config.toml
arch = "conformer"
model = "sound classifier"
dataset = "short read English sentences (LibriTTS-R)"
train_examples = 26041
n_mels = 40
hop_length = 160
input = "log_mel"
spec_augment = false
win_length = 400
targets = ["voice"]
num_classes = 2
norm = "layernorm"
activation = "gelu"
mlp_ratio = 6
head_dim = 48
fused_qkv = false
qk_norm = false
inner_norm = false
drop_path = 0.15
subsampling = 4
layers = 16
width = 192
positions = "sincos"
kernel_size = 15
label_smoothing = 0.1
loss = "cross_entropy"
init = "torch_default"
residual_init = "none"
optimizer = "soap"
beta2 = 0.99
lr = 0.0018
beta1 = 0.9
shampoo_beta = 0.99
eps = 1e-08
precondition_frequency = 10
max_precond_dim = 1536
one_sided = false
adamw_lr_other_params = 0.0022
steps = 4600
batch_size = 64
epochs = 11.3
lr_schedule = "wsd"
decay_fraction = 0.4
final_lr_fraction = 0.05
warmup_steps = 460
weight_decay = 0.0
adamw_weight_decay_other_params = 0
Rows from block 11 of a small sound classifier, named by matrix and row number. Rows with one number belong to one neuron. Each number is 500 + 25 x the weight over its row's rms, rounded and kept within 0 to 999. All counts start at 0. Numbers have three digits each.
After each neuron's rows are labels from the 100 clips, of 14976, where the neuron reaches its highest value: "strongest on" is what is common among them. Only what is clearly more common there than usual is listed. The data: short read English sentences (LibriTTS-R).
# fc1: first MLP up (model.blocks.11.ff1.fc1.weight, 1152x192), inputs 0-63
# fc2: first MLP down (model.blocks.11.ff1.fc2.weight, 192x1152, transposed), outputs 0-63

fc1.711:522514488484476477496507442529522499466545479471478472509500514517467510452504496529511454499532466532499479533514498551504531511439512481531469524479508534526457514537471530516496498477520479
fc2.711:467454517557492506468540516535515514510530544469543495505494504532549523483493473507469443504471514487541536501475465517486496464470520511481523521538511533496500462510501498502512487513507525
strongest on: voice: female

fc1.678:466474517515484452505488509469527511477445524532523467527477468509528497456476517527508514477529492516491457501489521478508507478469530472490505464503520460550498508506460499518550507484535496
fc2.678:522511502500518483493499489488461510509467537462497522519486496521478486556540499468517509521496511515510477502498501483544480545415523519521456499500504437489477480484532501488533453518557489
strongest on: voice: male

fc1.132:446493524521524524499494517518477539516527470510466507514516501506513492527474537466473526502503485493452499512423498505545464507474494487508484484513519526482498534501457521486536485492502489
fc2.132:502526517546490486506495507483446496504569506465546505486485568519525496502511505450540477528481561481482448484464481434454499570497523497531488524486483513494507483469451489502526478483466502
strongest on: voice: male

fc1.443:543513456530510490536508495488463491456493522486435471509496485499439489467475499503502489518490527493483530523530497530498556485493462478506506443515530526488482487499471504468493542493551469
fc2.443:461504519502525516499479497458494545474506462523472523474490491505497527532449469541517490505505479529503458559462468512444490451531517495470494502503499469517557462476485541508512512534482526
strongest on: voice: male

fc1.270:472514554449491483487516524505494502505524519533465514534473526479486515515522499490490473458509495474514539497479542499512519455472526491463535472518508488497481524503494465487484552483500498
fc2.270:490508486529523485512461527484519476493486492505577466522517558505461499508523494479550470453487534513490522514480518478460512497525497443462510503479511508494512521521502492488503476498499511
strongest on: voice: male

fc1.478:485529476530490520510473529491486509481515505473511466449485541549532539546479518509471556484480479487460496487487484512478433521500505487479479477527471517523485513481550517541505529514490546
fc2.478:495534515526497459496474497504496522530491532467469477541506520474480501492492506489477452534488516468518484528516502519491511533523506492491499472529522513517545485505452462462483518497486497
strongest on: voice: male

fc1.415:489478516492528481493516492472469488494541537512468552503469530502510497500510494522504483520491523519469519503484468519510529505516488478485521513468507495514552539543486523511488535487521464
fc2.415:503523481462492504507462522574509486518524480486513527483500497480436533510488529487481500455526517508427451506473501527484505512487488506478527501520519470478527493515505513513492506484484542
strongest on: voice: male

fc1.290:450494505507502512465513485503503523501512512490503478502449508519524487520546490494518482517502502491553460526533521505518546531536527525481531548526473500467566532518525487535466474496538487
fc2.290:479496486472481518482494456510541509517469538562481478502496482503457510488488479470480558532509507545513498479528489526488495512464526512499500494488516533525508475512495536512460489462471534
strongest on: voice: male

fc1.153:512475502513512555511481548499507499535519526506564507518512486503461459502492509525510485527491527493515527477501487518514547486520494505479523552512500546544487517498519531493499535529493493
fc2.153:496520489512465492455502547478494470519493500474553515482491500474467488506475551508441484526495510480459467530521514547524489471515535505489515533528467472505520493488497473512488533488511496
strongest on: voice: male

fc1.236:484509488484482528475515530503522532507449517528467489467541510483457494492475484489546482497496476506495481467526486470502454471541479521512530458505482501527522486528501476501561512485457495
fc2.236:496526511508501493493454453525466494450507508500486494466511493459513449470502528503514533532524544501495514565499486527495518510502496520514530471494451521478485511482499500514514503531546541
strongest on: voice: male

fc1.522:507483485524465467503492498488495537471462470537484470471475511502503499496483524522435518524483516529467499514554480522488494523516500482511495533510498556523505457483459508507478519498518511
fc2.522:507479507522476482501472493528531509477497498506487503489480505502551518537524526458537463477506531492467489487512466447500514488531492540501537522469517497525501475524501491499476518461503459
strongest on: voice: male

fc1.487:492458506466477507479516465527485482491515513499496494545489494517551481486480512526520524472483527511473450467530529526478534532522505512500475492486442546533531466474486513526475544480530503
fc2.487:466513513512526526551489510497509516541512476548493533508473497485492488484483472473491502512535495508505493502496521481546478517449493513478486535517538503509485490521459522485503451523489504
strongest on: voice: male

fc1.224:499514473517509523537499498489504526478485487509436513476529523488461497460531508500553520525466540567482496531467477513443504517518468500466477481502504547472448529484479508494505476492517493
fc2.224:509465504469472501457443472510514522499485507508497477435488455510479465491500522512542526520491466500488499469507497500526482480518541487477540497497454489522482510519505485477519487519509554
strongest on: voice: male

fc1.38:525528484477527465496520477516522498456507477474472495482539530472530542464510489481528477493517475506479520492498520525511487490491495490462481524545509460482522492506507576487476543447533515
fc2.38:489461494521508483497508501513511488505489463521456511531501531492525508509501479505476512515493495501512489489494498517487529452521516475549484487471535509486525515460474512448525494537506459
strongest on: voice: female

fc1.267:515486486489484465453499518510542484524522514505515497441529452441475471474488477433478498528502477488502497549505487510514474489488511495477495521465523502490529458451491517463528482535518511
fc2.267:485520486476513488485532528506471482456522468491497529510521533497534526524507564483501462456499501499457534508522503466485484471550477521451491438504459506503483505513472485514451495530485523
strongest on: voice: male

fc1.252:544479515512481489500459491522485508492518520505532502514511497472498479527502463499496469491497457487465483538485497484494524527447483512487534517469459490510501509510490495531452499504483456
fc2.252:492500528478494495510489503475481463505482459467480523531520500479512513501508515471538467487513517495496497478493476484482520464487490490507513528535502458473436441492467496480468524527521495
strongest on: voice: male