A small sound classifier, trained from scratch: held-out accuracy 96%.
Rows from block 6, named by matrix and row number. Rows with one number belong to one attention dimension. Each number is 128 + 24 x the weight over the matrix's rms, rounded and kept within 0 to 255. All counts start at 0. Numbers have three digits each.
# q: attention query (model.blocks.6.attn.q.weight, 192x192), inputs 64-127
# k: attention key (model.blocks.6.attn.k.weight, 192x192), inputs 64-127
q.170:150147135092127104107155102076122102158133103123116119118142111107129121103156106137135150127133115159118117098110123119132140115187162138104148161125112118107117117102118178103128156142139149
q.171:129162087124127132109117116163155098101112126125180099124131120160142108106140108160121167102146115113126122145129159127142101133055140147085153152085148100129119121157162126175108144156135111
q.172:130130142178162123129081128171133122099118060137189109081091114176106118156122102116089087166152078126136105120101139161117130128135154158069146140139146132111092137102101125146129101108130187
q.173:108158153138111153144107154095091131118127152119151110129113149115131121111132127098123129084149129070108146129096092122151129158130133170163158132156125168091158122173145136167100144106152151
q.174:161161148105098160127104183101164130105158139139125093085097078146145116152129167124161139177114092098159133099090088068074139107172147138133087123136102142113161130121109125099109132116143149
q.175:177146127139124116116128164088115107156137114157132126119097116131124146144095147100086111111119141121170112142113144134150123141159100152097112096135112136119144166127140159115127168123106117
q.176:137120147096120131092115124121115146124139130150105147110148137127120113115124112104108076143124114117129173100099121117156164160112113094173120174156110139128111123115114147136153130139107109
q.177:167115131103124115141143113156170103113107162129133117124128100159123129168098098085110148138086092118099109102114140169154107157086105113095122119157133134109143139144137096144116119169130127
q.178:136124164115132142124150135142168118161120126105107113080111124155120144169113133114145140115105135133166118119151138135153145127133092159097124160145111108163111146110164142103129141129184164
q.179:129106169121096109110170120107090137098166104135136120091097114127141140156139123112163086121118108146152114133146088142102104161129110121160164146120135090130076142148151136118139107151126124
q.180:091140123112096107129132142120113153113123170143086161141109170121168131138091118107160104128084083113130136114098170149109087139119120122141140113117090138123154135130170105128144149148116105
q.181:155190120123135142141101136120128117143122115101177160164115146172118147127083129108117126138119113095113136154136143115151106132110136167107148122131149139138097160148091131145138107162144129
q.182:166156144100167141109125177097134125101150098131133130144126127153146103144124131112116103094170155098112100148112080116120153135141124170109161107102147137140148145144108139125144134115133175
q.183:084121117129144162144160163173136131105143149112134121149096165092147156141154106103131109151123134142135134109135159119103111166111127161150138101124134128109140127133115138149151127118107140
q.184:115120117117122117126098165102125098101162157112157141118104175087112104164160130105132115121102169147106144132111121120122110111100157143111157099166126158134095098140139124115109102175119102
q.185:105103155078105105143138111116105128114103157136118126161154103095117133122130064130129103170140135138143096148144193128092159106143129158102123169138151148133120122138122124091115109151125142
q.186:119146130093138113099092153141105110103103112117118087132142129115126128142120117164132162096115124104149096101137121134140131146119127127100070134086149149088194097181088133131124135087129139
q.187:117098125105077153152109133168144130105109131139111106106089118113138113142129175102120095112114143157097121126111109103129121111138159128122092077100095135146130105151121108123124128130101124
q.188:152129139108106119142125170150131137106104166150103143121114134136092121127116151132182111091063157128108142147124159116088140149091171128167124160123111111125137104142146104114145141108121141
q.189:118118105119152112134128108135132179144107119132070196177139182101109125075120141134156143157141139097121133130085123118092156153119143092153161178143099128134084099099151134141099107128086146
q.190:145147130141091118131106115139104074134156065111163125160148086164107160117135114136143159117167103128149180128163093138109100171126125145061139156109138110114091185151151113104143114126193160
k.170:112108127113140127176108118085130127143137090116147146136173159161136127139157147161119153141140106155120085122089124138098105154111175120102135173149126124117119168141113116155144113117141139
k.171:093144156090111137170103111156119092140091127147144102147128130146100075127137064097169182158161122105154121106127111123118111140119121157093113087128120177144156078181143128124139150134143175
k.172:105138095135123118139160093118129143128129134155108150145080149147103130118093122091160102075095168118131157141173146162133131139188157104123116152087122131131114131162100142113104126153171165
k.173:134149110132133132142149141149114140101105135171145147156152164136125098136141094159159109095142158127141121110151110168113086134075137130142158130111159133121147118174101163114162154103117165
k.174:178155116164116126161134130165101105136154161110127112160117170145143158126117093131082123117126135146130127105168104070124108143087137100150136136135115120114132113139087129138102134112135078
k.175:166142138154113103118137107169118133123154158109144088080119118162083128136130103123122118128148075102117081135119155131123105096168129129101097175129166119107097128109145108086137155122165159
k.176:151137171142099104102104146101134164128124132141117131119120102138142117132122142107134113164130143138122123142092110103143153152139084145147160140106132131139151116135093140120103093074123124
k.177:113188117113157126124092098141136111154088107126162114121133170100129125108118114118132137140146141118106139118146140123134159134167066142132102119111130140099139175140143117121189139113142122
k.178:116107149142135115095136097133115120129118162109121127134114109119110135134112146152093111138118130124149140112103177118138130151133136111112155133121073126147140157116117087151106181093182081
k.179:118176119148106118128116082168153144139122159167116107131103081159106141144069095115179120146175135118147142139080099140163163130172132140113160093129115147115139124114110164137175125148107166
k.180:121132127104162134122151136153127127131121139144153107109116147135105104135128144153085127133151083178074126121165104126143156160134123162147139114140151132124136127119150099142180116132164121
k.181:138138149113139138128153123115097082139109138135127103123094161148143113081158147137126124096100114087149136139102136121155131170118159085100132158126171155082174096141124135125137150134163144
k.182:115137093138143154063097131155122129131152116142123123137114070113118156121110122116151141098156117079138129137144187135139088123118137112132130114144150163121084114115127123113078085121075153
k.183:132113144115138109125128103179111114113114126124158102105094138099094148100113088118146151115066090144137167110167112097147123125119130115126134093114126132080121139122103104116129110130172129
k.184:159123143076140096123132100084098114091138098143106145140138112140118116113110169118153153125184155074097122131128155111099133130143125113118145128128111103105127130128155135107107119110107092
k.185:151108162147161105155138109093157126125118138104116111115136119136089119122113058126131131123116129151109119140088097097145092139151105148157100152158142155112137111122121116103183151123174126
k.186:154123138105130158116122141148144095133114146118111156095167111102093124139072140128149179093137105092140124143162120146129127107134108146140166136132123150099144088161140144169106130131127118
k.187:109141109158159156163135160162104120149092099114189137095105176132144101104116137126126145116112140116104130142094122126165141099159165137121091119090140122095155126153103107073147104138137111
k.188:165137124119102142113150107129134118104117101137156099107110143156114074169101135110123113145116150115069126128091138148128162149077179140145125140132125162126121119167106152163155100068113096
k.189:113096163074161122117155172101117124123110155114099115119170062145144101137147131112145139117108091165090125114149095121151125138099107082145148136121141105107138168104121121121125114125159126
k.190:131130053178100081186141082143097139194159115085167177149086142155142170100118141100153139107161107109137128165113148084096138111161112089136144131134102107123128103146143120194089118177139157