From a checkpoint of a small sound classifier.
Training: soap at rate 0.0018, 4600 steps, held-out accuracy 96%.
Data: trained on short read English sentences (LibriTTS-R), 26041 training examples, 11.3 epochs.
Rows from block 4 of a small sound classifier, named by matrix and row number. Rows with one number belong to one neuron. Each number is 128 + 32 x the weight over its row's rms, rounded and kept within 0 to 255. All counts start at 0. Numbers have three digits each.
After each neuron's rows are labels from the 100 clips, of 14976, where the neuron reaches its highest value: "strongest on" is what is common among them. Only what is clearly more common there than usual is listed. The data: short read English sentences (LibriTTS-R).
# fc1: first MLP up (model.blocks.4.ff1.fc1.weight, 1152x192), inputs 96-191
# fc2: first MLP down (model.blocks.4.ff1.fc2.weight, 192x1152, transposed), outputs 96-191

fc1.372:143177098102124065175084074136133103117159139150106111124159103106190186105098120133113062101108138126095147144123121118124171147137137185098175125149144116134138105138103188164126161176130143197153096090136099126108079155121058073128097074134119116142163138128093159151123150168103141146
fc2.372:134123191173131098071092132124096165139079119137141098137177082122077149096125101100067113163139188136194227135146069168123133104082128145143156083139068128104088119132152125181164096098142157084177103145178117103113142140148104128117161113092113119138174125181098147146158120142117178129
strongest on: voice: female

fc1.243:067159153128106148078130104113106119076137125105110132107120145106106136105142077147130125119113060089160143163052152177139126099155121154180159168127128155131120129168121089133173098144103151102128118141201143123197130159192077097150161163180049180203115119131175192136169116103114093139
fc2.243:109115123092068124089109117088148149124126146169112152158117146083134141136171108134137134138187158123138076201158176120193054119111150090139094126128167149140069081142192170093133132127043098149093116121127089169139157096153169145146083149099123143132077114179102183118156141143103114070
strongest on: voice: male

fc1.161:124141146085093094101166078128146101114155132133116153104108161129089151128066151117165154090106106166142117190098177085173088083142088121064111183167131138133091126093143093140092189129107121130151203202134159124178140059123148178115116131103125067178108134115096150172100122164132160138
fc2.161:130110060110042099160175137195131136156159130122083178153204039159149088143168137133161153123183151087115097129102113128097121143114142071170174170106148167140160070128149084165110097139201135103118106137151130112134052102103135116117081133114152159077121173101119147112094167115156086100
strongest on: voice: male

fc1.656:121127114136157170100121077096084162150132126109125138173171148107075073142143138174116091136163154153094182084155145120089109134137107130138121103174124119083205089139171138165166147126170175117066099144108152093173084129098102111092171116160105175104202117153139121143195175126126145102
fc2.656:151116114148060117172093176158154091177117175088154193147145126154077159062107068110131148154122138187086123157081155125112114074107122124117110130175176101110163125133114138101134174163153124153111113140111163092139075127184142153152130057178071127125129126159097154137059109127157170079
strongest on: voice: male

fc1.87:082152163194133141118137115130156059097116143126124156102075192134179123117110142162129128180107180090119152121173151200112091110148120141099144108145139179179099170144111123087085140149166137172185100086120090093119123123120126134144084162123094111137126107140177119127180123125114137167
fc2.87:102170126097120082134135134155124135110152073143162091116118100129180096147121172117146121147133092133120162184123074121134124104185126160119143126160093090126136135079131151102099137134144146152190131087156092192111188194129144160147182101134164179099134134186115190120131100133088087109
strongest on: voice: male

fc1.351:107121158131085169040132159111143057174129149150126106123098174075133164132137098141140133111070166103139154127106149074104098119145115063162152137111198153089118100128157138167118162177114153135136144185120154181095071174111121092111088118127141075154116143134098131071089138127133116101
fc2.351:151145117105108143155107101093136138148075120163100176102102162185139056110100129099186108155126101123086130127155137166152150144161162161101123114121114043164100125131126197105125118099125117178155121068113133128137089129125083166114082141093119125140119138179111083126115164118114188107
strongest on: voice: male

fc1.698:118122128173137133155127082150163090153138112170159109160079090127164125139090109129112094088102154085169111096166133166140054133172080085128172106149174093174110173114075108111057128127071106192169134100126115097104114086140129157140100137125086190126069195157121183072144157141139107131
fc2.698:124080082149126134149119137120198121135097140121110211142114166125191141071160142125178137112167127129074112124154154098143118135120067191119089163103058162067150109082149144098109119150142108159120090128167101151116091130112075127116111064154094117162103179135094075179139156126127117171
strongest on: voice: male

fc1.615:147117121095095082120119140040097135119154116150120173142151115117168144112174038129135132096095124114092052153156094119159157089134112180091159162123109093072171141143167123169143141157133114113120126094117047127119173089143133159156095130100102090105127128104125137086135071151096126121
fc2.615:123132112156166106101154171153144120082140132156136171160173127111066118148138146134081130121145146099125150102082121116143159179105131128142151130137060118133078101099177132126166134131182152105145167106161141132155140118146090147157191146100149136078181177156165074135139110143177137173
strongest on: voice: female

fc1.285:104124112117144092059163118120128140087194101102155133127112083043120073175141151149150104130170153144168132179105087113148083179098131153114120099173077192122147138168096143123105163157147140105153187077088151174120133184163140137130158103081146143092083105129169050136164103151085122145
fc2.285:144043158170097101168082122133090133190183106189143132125172159094111115139116137150159180116099173154152154082103114102114122068162086119082168118096151086145162097144078105118182116164111112124120119112170099107132152174143125158088104150127116146127158131096182176097043121140156111128
strongest on: voice: female

fc1.581:134119086147091115116151117098169106082080165095189112136193146105154092116074150107070095116120097084187148067111110143091143113138124108152163158068116119112092106150124068126174166107192162160137130121162159111158090125122138119187094166121159119093166089101143165078138129118090153161
fc2.581:124188150108122126116153133151130147111157125130170121117144138163076125093136077141100172115138105115116106185136144118113174170108058058093102161171111180123079072117166116120110133203130169114205119122162154112141124157124137106119149045139080086091151108141124115130095089121165130133
strongest on: voice: female

fc1.452:148127146144135071106155115170148130169079013177091125115096163116088178124177139093148065168079120167135119110138084139110113166114128125117062124069109118130187110138146127112146152147144098132168177119146148177190171149090164108139142142174149129138152109157115154089103167097143127144
fc2.452:176090118122150123091091115106158186139152157146194136142101121106152149119111055153139122156119127133199175176166154136151068160158127174086185157150094133115072096109132104119074102087135160156122079128078180119129091105117184153152082101118126149085132097144135153154151128126117099140
strongest on: voice: male

fc1.766:180130111158177058096115080137114113131087088077093141181147080163149164138075118177102145086125158175083093105103110141135119131081154088130049190120152116081138133133103147122139156156193123154114092173168093177121169143105101110122093108085161144069171105101157096157130097112168141119
fc2.766:159140127098154099071071140102132098080161131146102058141152154155028127144127069144153109162164086133163147149162118134122125140132122084156121146112107118128097131137127151121038107114080104109132177093122142102118141126193127090156170104144133093119166102179125123163152123146195208119
strongest on: voice: male

fc1.434:111139109146150147169149085114142147091176129115149114090142178113086154154128093130092158142179175122147174118148079176158096162075133098128139097068122147157127216106150114123067154087137160149154081182168113116157126105119108104137176137086122080077133130104129121111077130145161168063
fc2.434:120109139108106104146091121125098107097104114122170106090122107146146093123131180174123122179081084129154101129195113098098159177138116141130097133122133108110138096162176146124132151144085138075076123136164105150126203064108121164149090162116122147169091181157133175132089153134079107118
strongest on: voice: male

fc1.146:171144136090123145136166078127101155128134113064166165128165192110175140140106102115120091176103124148119145149088099055144172068122108081132149181127102124119128113115115110155158174078125154148154146145092121136134115070197157084125133166111108131144116088163100184152109151166160101168
fc2.146:173114163115141145137150063135164128157100235123189113111095104193091098151128132097114109074117107137096053111149149132156148140133151170122176097066139136131107098085095152134180163096134095100128126089172168142117135173112050154078151145151126156150147128053105096115169101142105163119
strongest on: voice: male

fc1.21:118161072165133143107103131112144180140122189134185123104147176147143188087149155141143157168097144220131132171084130108143127084161156135105121181169174115124131117090135170161135136171125158121100127149167147143161119115051114099082118133115139096150063098156134177120087142120183121181
fc2.21:106127085145113125208040071155142115156136126155086117160097111127183120107097092145110090157142060116101136105104173204067133149167120114105121149173100133213105124108120132147120121114120169154122166155106181158169079171117093120138102133058131148094097201092088093157169177148117120081
strongest on: voice: male

fc1.751:099166183100153158148092093118101188122161120130085159200092143074126108148172145122146082112092184156093113197163081112118166108137164086167111166155149097114131125133120118129161149169123087136146119077132141190113108169103116133146027073119166131108153074069150115099179102099099134151
fc2.751:109150149169144123090134144162100173139121170128148168118115126190102076087206071125117128128136093168138177175148112178126158121133142162123130105100091122172139101102141088129063183164133148141153125131167132120193086146094080172195124140073160127083140175118105055111129159126060213115
strongest on: voice: female

fc1.34:114107166168102137095161115168195162101106155134112104111120119154096127075135136212113080084102153100118132149142110138192171142088145127112065141172078149093091076097072146109113065147165113143127068130117101142106081148147121135169173090101081133075091150090140132166113187130125140118
fc2.34:121163142103088179152111152143123144118195162169192091142130175081121148121183127076121182059158130198137152093143146151127120159158109135126088090088115151115143179112135133109164112092184119137090132105137134118102089105067156131160111174211106072186157149160131085104092114120121093125
strongest on: voice: female